From a checkpoint of a small sound classifier: 28.9M parameters, 13400 steps.
Rows from block 2 of a small sound classifier, named by matrix and row number. Rows with one number belong to one neuron. Each number is 128 + 32 x the weight over its row's rms, rounded and kept within 0 to 255. All counts start at 0. Numbers have three digits each.
After each neuron's rows are labels from the 100 clips, of 14976, where the neuron reaches its highest value: "top examples" is what is common among them; "loudest" is the band of the loudest frequency at the time of the peak. Only what is clearly more common there than usual is listed. The data: acted Russian speech (Dusha).
# fc1: MLP up (model.blocks.2.mlp.fc1.weight, 2304x384), inputs 0-95
# fc2: MLP down (model.blocks.2.mlp.fc2.weight, 384x2304, transposed), outputs 0-95

fc1.588:123156127124112142144145138160111129130132131139151171177076139122151176101093142142187090114109128149117149104115091139142113133069132111145105101170174183102149113160179147197120139091154114171129178219134138141122069133162102136150099108087191119113147124033175170099129097120092174113
fc2.588:169096151146093147118121126115111087181148095169112111131137131097151161117167175187096100071108086086127151093113139061133056126091179180131084119136113135130119173102112165090163137143145117096091101087170136151153145121088173103117101146164084131122104152079134146146158125129125096139
top examples: emotion: angry
loudest: 250 to 500 Hz

fc1.377:139117139111139104165099102177140131111129159135145097139158122051137133122100059143095141157145170166127071104108129198145109102143126117142170088168101135117136157107163068178106188125145129112225138106162092189075140156127113173148107105106111141110146150103131095086123052088114144101
fc2.377:092153163116134161119099134117140097214120126127109090164172143155086158101110122156098072195065086157170153120056106124148150130134093136100123139087137118103122182141127112113103154167133130123105150134140096093145073116132085166130147155110136098147106118169137152175159151050133130156
top examples: emotion: positive
loudest: 500 to 1000 Hz

fc1.367:140081111173185150140147101129092110166090149142151150200103155146178125091098119104119054104140076121156090134150145103096119196114143104104113100164170186094141117129204134116120132069146140128186066098183173168156168131161122111181125175127149082067117156088168138073127118129139071157
fc2.367:051141162171124111143067127109104172105152096160108168173160168131090133137164119144120196142111112139165132124112110059117151096087179153121088110093138167115105100161094102143145107198185121153164146146141158121108144192154132142119151091105066156110107146147133114135186163106082086095
top examples: emotion: angry
loudest: 500 to 1000 Hz

fc1.675:109201156137104116168102122169073086168150120097123158130129149062103151122149109100079096139185179131110149095153150184181188187080143100110117139141159158140102134124190200080166164147122133147111108132160056132091186115122094115123123164135121113119176156153152109162102140138101131173
fc2.675:145125123140118148090090151097132086135158078153102148139139147165125156150174166116140119110085145155202135139115095119136126161128155147149120162086110104131130169150134109068108175139103144099094132118130098133139094177153108155102115072131131123163117140079179168151125110135110210110
top examples: emotion: positive
loudest: 250 to 500 Hz

fc1.35:128119091153158119099092121143136078143152153121092144113107126130160166175117166134157186105125146103142110137183125146082116171146053172157149121127134158105151172117061123119143137081107139074123130121112184133102136127141166129150153147057142129091134168142093129101120168040166132139
fc2.35:183122119179117061143134140127105139145187103152078146160109130137116112109102106099130055167097134105127116068140123139046091113104126107156075055116122132151114099144066139112109100199125148120141113102116219108127119171121093153104145171122119078134082156137134106157152161163110110096
top examples: emotion: angry
loudest: 250 to 500 Hz

fc1.141:146118069105142082080168143115135054069140109151135162157107153126143098172137104177168132089129162129145125129106113169131126142133126128107080117085142109111147150128146147120180144090105192109195106136092124154172126137163137135125115125030166165093075082079055129136155134116140081109
fc2.141:164164138119158078153128139182087164148132152144081106108110128145110152081083118080121126173094145143102148130149110146087122081122114114129108127105131208167146114164143150093168124164116148094119117137149130111168109178124126118139152183143076057161152110120125101087129136102113148156
top examples: emotion: angry
loudest: 250 to 500 Hz

fc1.528:126139097122148116166172115118118143127140146078121117126144172110175084107125117159168106122151182115121126068106120177097094120078150166122077073162104132106057183117118175188083158183156089065135094104096095138109074122095103128059153172100125103123115049126133100110167085158142088181
fc2.528:081141113122133101147100131146115088165114109194154077169153108122123150117150143090167165145062115176156099139154110127148133140118150143165134121119137112142160141092117100131125163135163180129104134121177087166130096121151071146140103134143181162148146179145144166084119107084106113159
top examples: emotion: angry
loudest: 250 to 500 Hz; 500 to 1000 Hz

fc1.583:128115157129104176116142109101142120112181119131093115143102055108096098080159091109077136149135079156120129110123148121127168048122118144108111057150130162105154135114146112106050175147080137185175124121126110143168149138112109094120121149158131147101092110139062133163114124121165087122
fc2.583:163111132124111151154137115137112100117079128158101159055174143125163124095087035080125159109089083115125178133123171116145118097073105142042128122082142148153121164114100112054130088145126143100116108142137092134120129086072133089099079118167091137149100155080152124079166109123128118168
top examples: emotion: positive
loudest: 250 to 500 Hz; 500 to 1000 Hz

fc1.313:163105164182142131119134149170099121087130100061095129154131152166167114116056152100142115143076155142156154096089123095111111150149088118174121145102178127118127122171119138179074136131139118193127123182101119101117111149108159150145126139187156079132089129073162132083124092177118130091
fc2.313:136131133155118129097104148083117129178174080136173151118106133112116170127108192160123126136142072130163139121152139128136068124170156193081147138145165122123148151123099181140119085090141174072095081121133085137170101044146160119116105100148146139152104102134124086127098099084114178125
top examples: emotion: positive
loudest: 4000 to 8000 Hz

fc1.308:130149098117126147156158101125099093141077152150106110124182145070146091124121070169150108101102196114125097098118100158107078137125143150086099041131160127113147122119130153185115137147123082131173092110089117147102083118098096146074161184140091109133146110102144112106094099142134043153
fc2.308:077125066139136092160118145146111086134091131156157076140166133117157120146105112161176147142090118162181136119174140099174161150087120125203093102098125097154135161121135074123118181094155146162141130139170080133151086146156078138151094122177155133128181146126149148151147105138089103097
top examples: emotion: angry
loudest: 250 to 500 Hz; 500 to 1000 Hz

fc1.380:142125088129175117109172164089140153094144144129110180179153109146060129103132120143149145166177112133126101128150092113067178088141132183124159190178141113149117154136156137091164104114141097159163092114128128120152136207151082142131145189122152110152087169118066120097110181141117153092
fc2.380:104165093146169126187120099131087110160202118195125100141144113238096141097097055114116084093103166081123118097139159115129120186150097091174151171119194085093105137130066077060134151142172157146155144138072158127158156178124117153117139153100155073142125092146117115155150131173099126125
top examples: emotion: positive
loudest: 250 to 500 Hz; 500 to 1000 Hz

fc1.750:156086120142120211131121117162067139128107154104142119186166111140164156151136151121120095125018170168114091145098129110084124095121155135169083141123139156135150089105158123148083110115114134140162154146090103122109134133118073172146172137053143139119161092101115146163168088098126156132
fc2.750:115176164116153141151149193106185096130118095124154142140133183086101174072171142201102135065110099087102142132150106073133067138139137154075167110167145136107101151124092168132125099127138123066117120071128148139138116102136118155144128104141079135104087171082094147140160133104144177155
top examples: emotion: angry
loudest: 500 to 1000 Hz

fc1.211:123129127167152123114137161109144177126122177109122075153080084149101160120122121149169143145137134116144154141140137149101092134117110190088098162165148128077122143165122100145111140107160108147190085141133120115157167071116130116114116179115107148078184067120097200093078103078105105110
fc2.211:106128148179179168135131160154184138080090154130116133141207187083114159158116110121124087119153129124096145127158091081132137152085113116086140136092152118122086180127110187102095108160146145124182144115105153076152161134128146164123155147125062071128112070138102105138153109113120136081
top examples: emotion: angry
loudest: 500 to 1000 Hz

fc1.7:142076086170182154077155095137180136177149163123134150124086132108168111122087140127088143179088103146107160086136170074078162133079119149144150146216099170140129118090112188184147088119117127143124086162114145142115112173146073157134170117056136050161124164144138067131088170071109065096
fc2.7:131175136149162151127099106171088101120160105159163170104149110124129139098091135146110166115108097137125143121135151138066129114164139142134155164157176131069090067119060126133150155094107161088128123055081138106123118088163105117131104146111127134147115125177108121096102128171103135137
top examples: emotion: positive
loudest: 500 to 1000 Hz

fc1.738:159118154108185088106119146116149083173176218144140096186169127104128119142141139181160114115124113163127172164131125120164086101140137090106198132142100109129179203118185095118114167123113165149146134142115071190139117119130104087076091151125110137125096089135136134134123044110123121129
fc2.738:108123129150157102165100153134124116132132085181065115137137199117093112150143105076096155178117179117110143122116123141140128109130106138098086139084112072140157157103085093088122149195123113131146074110170083062147103128107088184154166179110140112126098131091117130142137169101110132099
top examples: emotion: angry
loudest: 250 to 500 Hz; 500 to 1000 Hz

fc1.727:113088078133114129110131117117147093050130074118150134127115125151077072087111119143168175109170089171152062133073078172128123167108121098138107180167095150145124175136087114106131145137127077140131081133067099149120133187129145122117153127061136149105134122088150149105103114137114127153
fc2.727:142161148150164156148080109226086114204126132138120101096133148184085143067100138103096102139091157085130135202139107100148161077113122124122120089097143104190154129130087130100093078126116178119109167063126090144104076117121118113164135150199148111066142137190116140073125140113152049148
top examples: emotion: neutral
loudest: 250 to 500 Hz

fc1.170:105068130178162108087116180125156119133155141186106154140142151126107128166098101120189178114154085205200115135120135133149116076150156186130146119147119139129129189136150126139174138121174115110095138145147141150134127077196134106080151114130168120066094086071125150112120182132101104158
fc2.170:167102169094114146186093087167081150121120093119090086127164131134113122108160131130112093118095103074102142138134121099079145152138108184097139161126149152124123183131116103097149122116129163128137138077078143135071087157146089149136182153180092084128126111194154062165140092082151093132
top examples: emotion: angry
loudest: 4000 to 8000 Hz

fc1.103:139090123113107140096161123092110135056173107186122128131090119134172143088122112172162145126163137156129134149127167150108111167144105130166138160149162125105197109117086143090215129135144120126154126150131141115146157067150133137115065149088084153061128125044087124133154152103128112132
fc2.103:133152144129111087178103150159103061092176161114141076123134145143102119149133168125083083134104152147105155066161093112093156111130124125135099128097166133160086164141162145097052100122120137140144153099153198101128160168151122119103167109152119086107165093153072121141145118141086100117
top examples: emotion: angry; emotion: positive
loudest: 250 to 500 Hz

fc1.361:103078143124138119083145094099129106079145157145067144152117065135136131137108120097137181145115115104118121143117114112064112148102145108153083151124114090159099096118105103046142116155169101147165136148150105075072079147140089156126139095142065099143089122149131159133086113138180173075
fc2.361:138090139153139131156113147166086111097138157153118121137155161197158117139158177191132134187159124140161124204146094135120117120085105128104064171120170134080129125117092124094120083147175165103126068116071078121178109124119119140112118186139164176121102149178226142151174124142062126139
top examples: emotion: neutral
loudest: 500 to 1000 Hz

fc1.309:089148119099129113177149135138129125155148109151151139135121172167103131100101107164118090168124185140135072099108085171148062122098168100107039099123111141090122137132137178123079168146117140161197136116099129088095145186110074143093134181127107144151105099123137177133155120133136063138
fc2.309:119140097130126149154139118206167074126138111146141086109214121080089117134124130110116111103116137144189118149175118153143170145061096167152118128072112071149162140147156078062129146109159135127160126136124113100157113181168095124143131135159116108160140131148120134149142158103140109117
top examples: emotion: angry
loudest: 500 to 1000 Hz

fc1.200:135111118152108138157122114155133104125110153113177139180111137112134168137160137173131207105125152133091159110169092117067107178119120169181134085133139110141177118188136138122097164089109095153118137142128150153115133098191136101135063164110102108145093118156192112098080144094127105137
fc2.200:122119147097171108121135121156135169109087132124126129067109158125109160069094137063137086116094119075167142131106144137139147126183097110118106163115152135100172111059121096091156133162102125141100170097140249087108070127130130140125206121188179085159111147123114108135191125153127130119
top examples: emotion: positive
loudest: 250 to 500 Hz; 500 to 1000 Hz

fc1.276:137178095144112190142080130139080094116109134135126122163150137178165185136162125160165112167066156233131131107095108115097090077116137155129126102137154155103120116116165125137088118134133116147189140184133122158125098079107109106129155137061169163099126124092124128160157039092134156132
fc2.276:081145149119154161153152165113154102147107119124169130174146179077110174108168153212131134024125109095109120113143111061107063127117140132122136056142139149105060133145098217145151119132141148078092133080140117131150130104098120139129096128171095138104120181095126135147176104122154167153
top examples: emotion: angry
loudest: 250 to 500 Hz

fc1.321:130118156105097114057089151131148134092161144193150120138104130068127135145114117135127132152148086181174150140161132114141072107148122125111138100140160134138131112127122120155090124142133114125077096047146103147158148117081160059173084104177069133089151122076117126106055077141111126109
fc2.321:150164154138173098154074131197118129159120122135104116180106150160091133139171095088116151141144195076101152124089116133113144170092111133104139135093158148131105175108141111107098175136119182111153148085075158060083135173115141155076131177104105122125118055097115166121169141174118091173
top examples: emotion: positive
loudest: 250 to 500 Hz

fc1.224:178093077077139059123163103132175131168140126122139129143101111089179172133124095151108122164152087091130126175143127125138161083105115093107172200157148098128200186085117182157146106119130106130153099108156092112100139157129135150143149116094110139162053176092167120093124110113082123113
fc2.224:076114110165207138171136069153123074114160082113123097130158183105048110094120091124142097105135178125100159129128122125076120170138144104118081135137110129124093089132084132128124141113129184070153097087105123098148132105087134103095122174122107127132087083188129126105108131151113128165
top examples: emotion: positive
loudest: 250 to 500 Hz; 500 to 1000 Hz

fc1.561:100120085123156110076139142157202126136108141125088069109163151143146150145115071139167104114103150131176118099143129126083109149095135186106072137094120087103125091107088160187111138171150075155199117153105109111162105108122102164112112207098134116151149095108110105102131170183078114089
fc2.561:131100135109134103129106150130162130137175118156144128128163112137095150091087132127157129129129137072135104121164082172178220135110130091162072139105128089124159193111135104077123139121115142173177163129113124134153093179163130138200118117120130118148094128138141173153101130146104132132
top examples: emotion: angry
loudest: 250 to 500 Hz

fc1.475:063105117198118164122087141090091128134153147182123115082036128106090112115077128113053163203132146082157128083159149168069151072148091146125048118152129137115102062104112126161145160109118121124194133101170206154113084091144136102140116134158115142134096138164146115077144116074122152139
fc2.475:138122113138182135126141133167183057143141121133156141133148172145092153130175118121105098144124154155110121119132126111114160124124149096131097113113091150178073142149104090128122108173132139072150139129134203101094118163118123180141116121145084070118145164168164182158123114119077120129
top examples: emotion: sad
loudest: 250 to 500 Hz

fc1.742:089135092094139113140169203126096085162125060169107117168145107111128093103187133180160083205073050131125112095093112144090150141093121161087144098171155148119150155091184059089113107139113101170157083112129127117125100156134117148098123164113115161118107143155079095099155115051138103115
fc2.742:081126100142155181147143142140175173087135096108091122099130148106119140150041065143061160117095114118143149124077117098197116139062129133013142087125158132119107187111120199110145104129158136133138126099157140096137163111116159153125202137160075119146115083142116140153124120138120124113
top examples: emotion: angry
loudest: 500 to 1000 Hz

fc1.234:097089113103180165092144106173146112150099158164138141218168141105189117114112114110139091121170131159161145090111115042125122145109109141131112117118135128132118091128113117190115187143073132110193124120110095140122101097067078178092158149136137060143176092129094069146155110103119121148
fc2.234:140072109133121135127182126113172150251081076134187153156139099105137196053148120078169063111113161119136155090181104115082123066161107120145130141119090076136122159135090125139104135099131118090111166139199128160167105110148062135131104149117132199128140169123180153184124147063139135142
top examples: emotion: angry
loudest: 250 to 500 Hz

fc1.67:097148131156136182133079136112069132154138162116089169137146089168114152164152110163152118148162071136094114116160125159235164130085094181134173109112149160158155111115148168124132178082151131180207110167158085151120145087127138105146185154156167109120140178129064145146113127162109125104
fc2.67:141105121136119134108100154113131075085150077135115106152130172153104128129155114097104128128085101158149121160123115103151141173145157123124145139115135103163088149153112125067097130148111161082120137130145141147117124138112147118114191069130175086124122112101170154119159140135154164124
top examples: emotion: positive
loudest: 250 to 500 Hz; 500 to 1000 Hz

fc1.587:095125083143137155151139123121142130164115157123085112104177139197180141066122123189158166125185080173134093155138100145112119176116137100161188119063131133100106153139135124110096125109092116098148110097153052140137139185079130155156175080119107148095136161139095124099152184113161100157
fc2.587:173135153138165163152139151213151126101089145102142121164087149187124151151139138132120076179092107110145136090098140155165078127139113094105070143087156107184067127083084115117120099155145147151136126107122147137128139129121128137127136151133117139082122127140181088178111115106141147140
top examples: emotion: neutral
loudest: 250 to 500 Hz

fc1.282:086106140145104132087115098094118133115116140103147097122120138116132115139147147152141084161210152135123123142137134151112129127104153135147081189149089174107130146208078139148079134121139167178112143060079101125090166097129128094207103133102100091088176135158129201111180129110086125209
fc2.282:172107155154058105209086146181114183106123131150094133101147142074129148086046082101113141153066150091147181114101119053127129101135157127108156117093182111174155135100127138096119150119147135149126118121168084164101096138064084101120149133127114129150098098104107102088054170117161049133
top examples: emotion: positive
loudest: 500 to 1000 Hz

fc1.33:135077108182122113138171094125091088185122156124131147125126155091164138158127127136100122132108160154131118163119178177103140131143103131178138132125110141097172146139116168063081121165094143156130079132098145204193065110058135099159164089094165096129094168166185211092197132136072154179
fc2.33:172155181118143112178065186141084187123125116135069147155117153097101132109084105092117155212070169100166103100091119091140139156119127127152077163144119185209117152141119091067083109143166181116096118100121096096081121100127096092108143183180098165122160097150068053146107126083144064133
top examples: emotion: angry; emotion: positive
loudest: 250 to 500 Hz; 500 to 1000 Hz

fc1.89:133093113159198078112109097101115177083151125144095073063089136118122107186110162137122133106182142194103100158113158206077128214159111108160138163147150159113172158195123147080147157097121069151157143104080085169191105123115134109088112081091149173095084101089099088119117098119114111205
fc2.89:193137143171100065163064128130087143208144175184156143157104077115127108077106130119116133152114121093090128131130128056153120130150134128191111089130183149142127145116065126063126096124122129115102117086187184095132135198131093157118163143143073136120142115122100093089118174126100111070
top examples: emotion: positive
loudest: 250 to 500 Hz

fc1.26:225101174170132156129147172164129105077134102078100149171141112124171165099081139118132140120086118148166144093074099087104079165127110108138104115110155164126123118209100138154127143139144093158132108199119089100109101145118173147134151124190186095141119118051144130061102103172090140097
fc2.26:159146145172121119112104157082103157154182095138179155145110130133097156107119199150142131102132078156149113122147163135150049113159141182106164148156160125134151129118100165139134091081131193099098093102143068132158114069160160111101109081144168129149100123143159123112104094093107154097
top examples: emotion: positive
loudest: 250 to 500 Hz

fc1.569:147124103151160135128153114052116125127134149105064182125127125108089131183072163115122126160083147102117086148163110148123139184135099161075134138105132079154101122161118135161126114194179147130086150091125104200115167180126139171103136150067113116126161132116131162080109131158150134151
fc2.569:132144117116136140112152076115139105140181173107190136123123146168108173162096138164187089098060140159130144166124182116066187129093144134083075184121110175060094131143144140139118107110151163141100063107111206096113116159118119157104139101122157158137102134158172131174128119153141137109
top examples: emotion: neutral
loudest: 250 to 500 Hz

fc1.243:127162096160149115149093102098113086179119189163136177095095137128142151118118068091148110160150077102135107148185150130214209158135115160124160141102181180078164122099180160070137123129160126197196066164142105135146171175141166169130138129159200165147157144140185152130094136122127099133
fc2.243:154105152168111134120091162098101105091128090131091127125136161193119105167129125106154159124086128158161098121102132102171124189165154120144105145078130096115094140133144141088116163122119157105116134113140134136103101163107122086133159080082155130147095123119186152147135135129120176093
top examples: emotion: positive
loudest: 250 to 500 Hz; 500 to 1000 Hz

fc1.124:118155187187124178110142129178107098131118148117137127146146073136130107138100062108148114163133143176151170129139108139129194125138147117114113095099152130105167175081081177094121141105078105148187082107108116125100143130108124132070155131036062087088099142152134131029192125156164129156
fc2.124:132180110136124162099154128182146118116107120102128124128136157078126154077134103111135066031095073063115144152098145069115078091124138140096164125109166103153130154142079173139143103140160149119127171115124163116171170131149157095093158135184124138102101133149131161136132141147096087133
top examples: emotion: angry
loudest: 250 to 500 Hz; 500 to 1000 Hz

fc1.562:121134097154137164105172123150088097127113093169162103180136111129164094131132136150166144139150151207182105149114124104185102135124115156123103063132178158195122117176151106169090167111144141151199085168164102122156095100088097172104132171060134123120186071126137104053166107126126157117
fc2.562:083140099138156224130130114134109127094143145105124143109161180156106171138094062154133129124102146123099103119069101140174105138131126093067123099152125100175117148115117160114116104156165115151136109146128167099142149133138179132129128136108039085100155044158115184117119142184098123136
top examples: emotion: angry
loudest: 250 to 500 Hz; 500 to 1000 Hz

fc1.239:105071115143195090117137110109110130086203141180103115125108161123180140183136103158074107110212116194160132111141123126173101108076159127146155119162082151097139149091140179148148116139150138166143110141123118166159114146126145089093183104061154081048065160110148148134172109145107126167
fc2.239:185126194144111123194100103151136141137096144170087126083156167194134119093118161094144160184070140059152128141154184099117130147144138098096158175087194136141160176089101160088141122152165163170140147098113064104117115147142095174121123152200093122125144096135101077113139162105142106080
top examples: emotion: positive
loudest: 250 to 500 Hz

fc1.132:103103107162146125155199141089165155154126119181211058120105168095133129128154169070120107167152101050168164099108073090144168148137183101154112121125149095173123174159183128150122101108118147095170117132140163171156052151140092101140168157124142065118110104144113185120108157113073088112
fc2.132:130116137156171144130073117144123058135193129138075177129176159148117128125143054104154068106171154177165123114135091103106138142142092138137114216095170146117105151117069131083148103135157171129131113109138152114100140160149154133124147154095075092122130066128100113117177152138102151121
top examples: emotion: positive
loudest: 250 to 500 Hz; 500 to 1000 Hz

fc1.706:104114135113152061122143176084107122042133153103105178073140122092116103147133156140158157099142116144064127107160146096137125101149141087095078119096158128146143082109118150084132073151146132149088074111120101096117195123113131072155140107083103165101192154099193073147114122166087135099
fc2.706:156183129090071133157122063133153118128149149164118128091126141173146156131097096103104101199080155063150167156118134129104142144118088130127104080129095139108153131091139154107126085056161131127113136174133069164120097172123137216099133113130110145138152103164102109106144132112164081183
top examples: emotion: positive
loudest: 250 to 500 Hz; 500 to 1000 Hz

fc1.74:151110110093102113116150142147095075135106183084091167084107176180118145092092145100123165117197114165111126172125171125095143128172119126183136102138112114134128169159130206127142124114096132149117100125082103103075224112123149057151122141079123114121109141138204159136129092121122129174
fc2.74:139151088188128138088092104139153087125106170148129009104117171104114163108116109103143073151081135082129121145132062090157137083111167166168096111058155143175140180085153122100112082144157189160161156088119152120147095145138117147100177176127154103141097140181102060081157169159092105123
top examples: emotion: neutral
loudest: 250 to 500 Hz

fc1.348:188175139160152118190118119112115059146111113144140063148129156139137121084146180185110156116120139188152101174106122149153091128103156137149108064137151160092094131136179127106063161129141077152196147137124138154206119121098116160126164161081131150131143174114107073069151138128149157133
fc2.348:109137107112091113131122137134160121189159138184129138143205107134093114088089117121129081173069169155149147142143100100130142151120124123065154141089150120181173175105071111043114149112145092083127066151118080074133116120154128117173134161111063097121169112160093154155146096067160123179
top examples: emotion: angry
loudest: 500 to 1000 Hz

fc1.682:142160117152117151133084150117099102145143179112106191068111159144138177116135122181133129170182103130086130164091161130186174168120141168152136127142149145132095090093164135133184135099156145176122090156135081164096221130091105152164159178115164104114139162113149146165104125157112093136
fc2.682:121137115166104134118095161101128083091146053142111119128087175170148136141176142095117154115081164129188127152093115081111139166144140112152138168076109104127101168183122102116104154153063147086104129098139140164117073152125141117105181070130169124193091112099184163145126098088113169106
top examples: emotion: positive
loudest: 250 to 500 Hz; 500 to 1000 Hz

fc1.184:065115124142127086124154133084046099108133112116092199106163150123208129147089129116086150153164212174137101162153119185074123095143073103166060153128095152098143153115170152111135154145126133071170109168149096118081180155160109072136110183086196106110125137149133071155138116181122078120
fc2.184:102137159160148144167087170195109101102147129152113085183159151115094140075134174143089087161108071177158097134129100134151094136104126139144078130139148144177086212103138160042088137119143096123168146090111154164113122151097115163157135123182091117091124133163065167115103178091124134167
top examples: emotion: angry
loudest: 250 to 500 Hz

fc1.597:121151127095131129126112131168136152136148140151127060122120057117094138122113151138132177106176181132101096119108115158162128080108126095097133161148140112119198120155079132123115141126105125161185119180117128158098160077150154044085113165128119136065085144068137137124112122108102110172
fc2.597:120166079160145133184117146155151100035165153174116125085157182159111133126129146066112104165147106125125163114107096120153167124085117190142128149105139115133121146113088133141105083171222100177124154102117137086153201152078094164124105124099071131127130111142119148146156172092127105133
top examples: emotion: positive
loudest: 500 to 1000 Hz

fc1.513:117096164097143141152099154075100093167172154143109143097130025198095151114214056134099140132170095154122124168132163102184098072167083183109101108159132140137098186088170113168041126113177130139140093155136038125117218140136117111129098158126152133135186141089130178135147119129153086118
fc2.513:159174139160148110142104134143117130125138103159145155164137182100128120089147048127071139088052134093164100124139129109117106125109116144132136112097108112161158157105105099070165134174166115115151143170112079077141050114102147094137137144102082121144114132121185161116188173074110115148
top examples: emotion: positive
loudest: 250 to 500 Hz; 500 to 1000 Hz

fc1.430:145111107125114102113103110123122111117136124123189056169105115160167125139127139132074113198092098182125086163150110102126108101170145124164179116114140156174104124156173132096053045138123116175190126145099144132076176125108095095125097144099135116104175072087128110122100156126159184155
fc2.430:092144098125125126108123123112128104101109136131090126122158115107076105142147086132046144136110184087105114145129146111140191166125108128085139108097124113173147110135103065094087144193125091125162129101129157122114152156131100163131160173089113122074135098087092155138137227103165092172
top examples: emotion: positive
loudest: 250 to 500 Hz; 500 to 1000 Hz

fc1.242:179107154171155144121132113145104106095130093061083127158138137128187135061089132125155169109085169151142147091099143117136105128110090145173125121132157182131127122211101141157144111147133055167153122168107066104100089130085171148141159135167179075125123135031118126064098067140089144099
fc2.242:133141134140099125115125183096128147175175086153164163145132103139104144108120191152130131119126073126166120130140135114157064122178138184091148119138147114138166144123099176130117104094136195095103090109151073128172095071148145129096096116144145135173109126134140116113084110080121163136
top examples: emotion: positive
loudest: 250 to 500 Hz

fc1.650:148133167136187139117170142152136106136172057217106098154115156076131138101112139116134084133114194145127116124137151059125141064109128140169136083142111175102144186145137139093143147167082166093181135129116111140141054115152110153120155186096151125126179076158139101177176074117137116148
fc2.650:130173061136110104104140090143145165128090140151128066162101156096105107094146122118114084182119150152133104144146152105144123121157113174087104184109095145110154134072113115081205161087170139120159105127139105139098076149122113159115159132075153157119142141102114175184163205127183081154
top examples: emotion: angry
loudest: 500 to 1000 Hz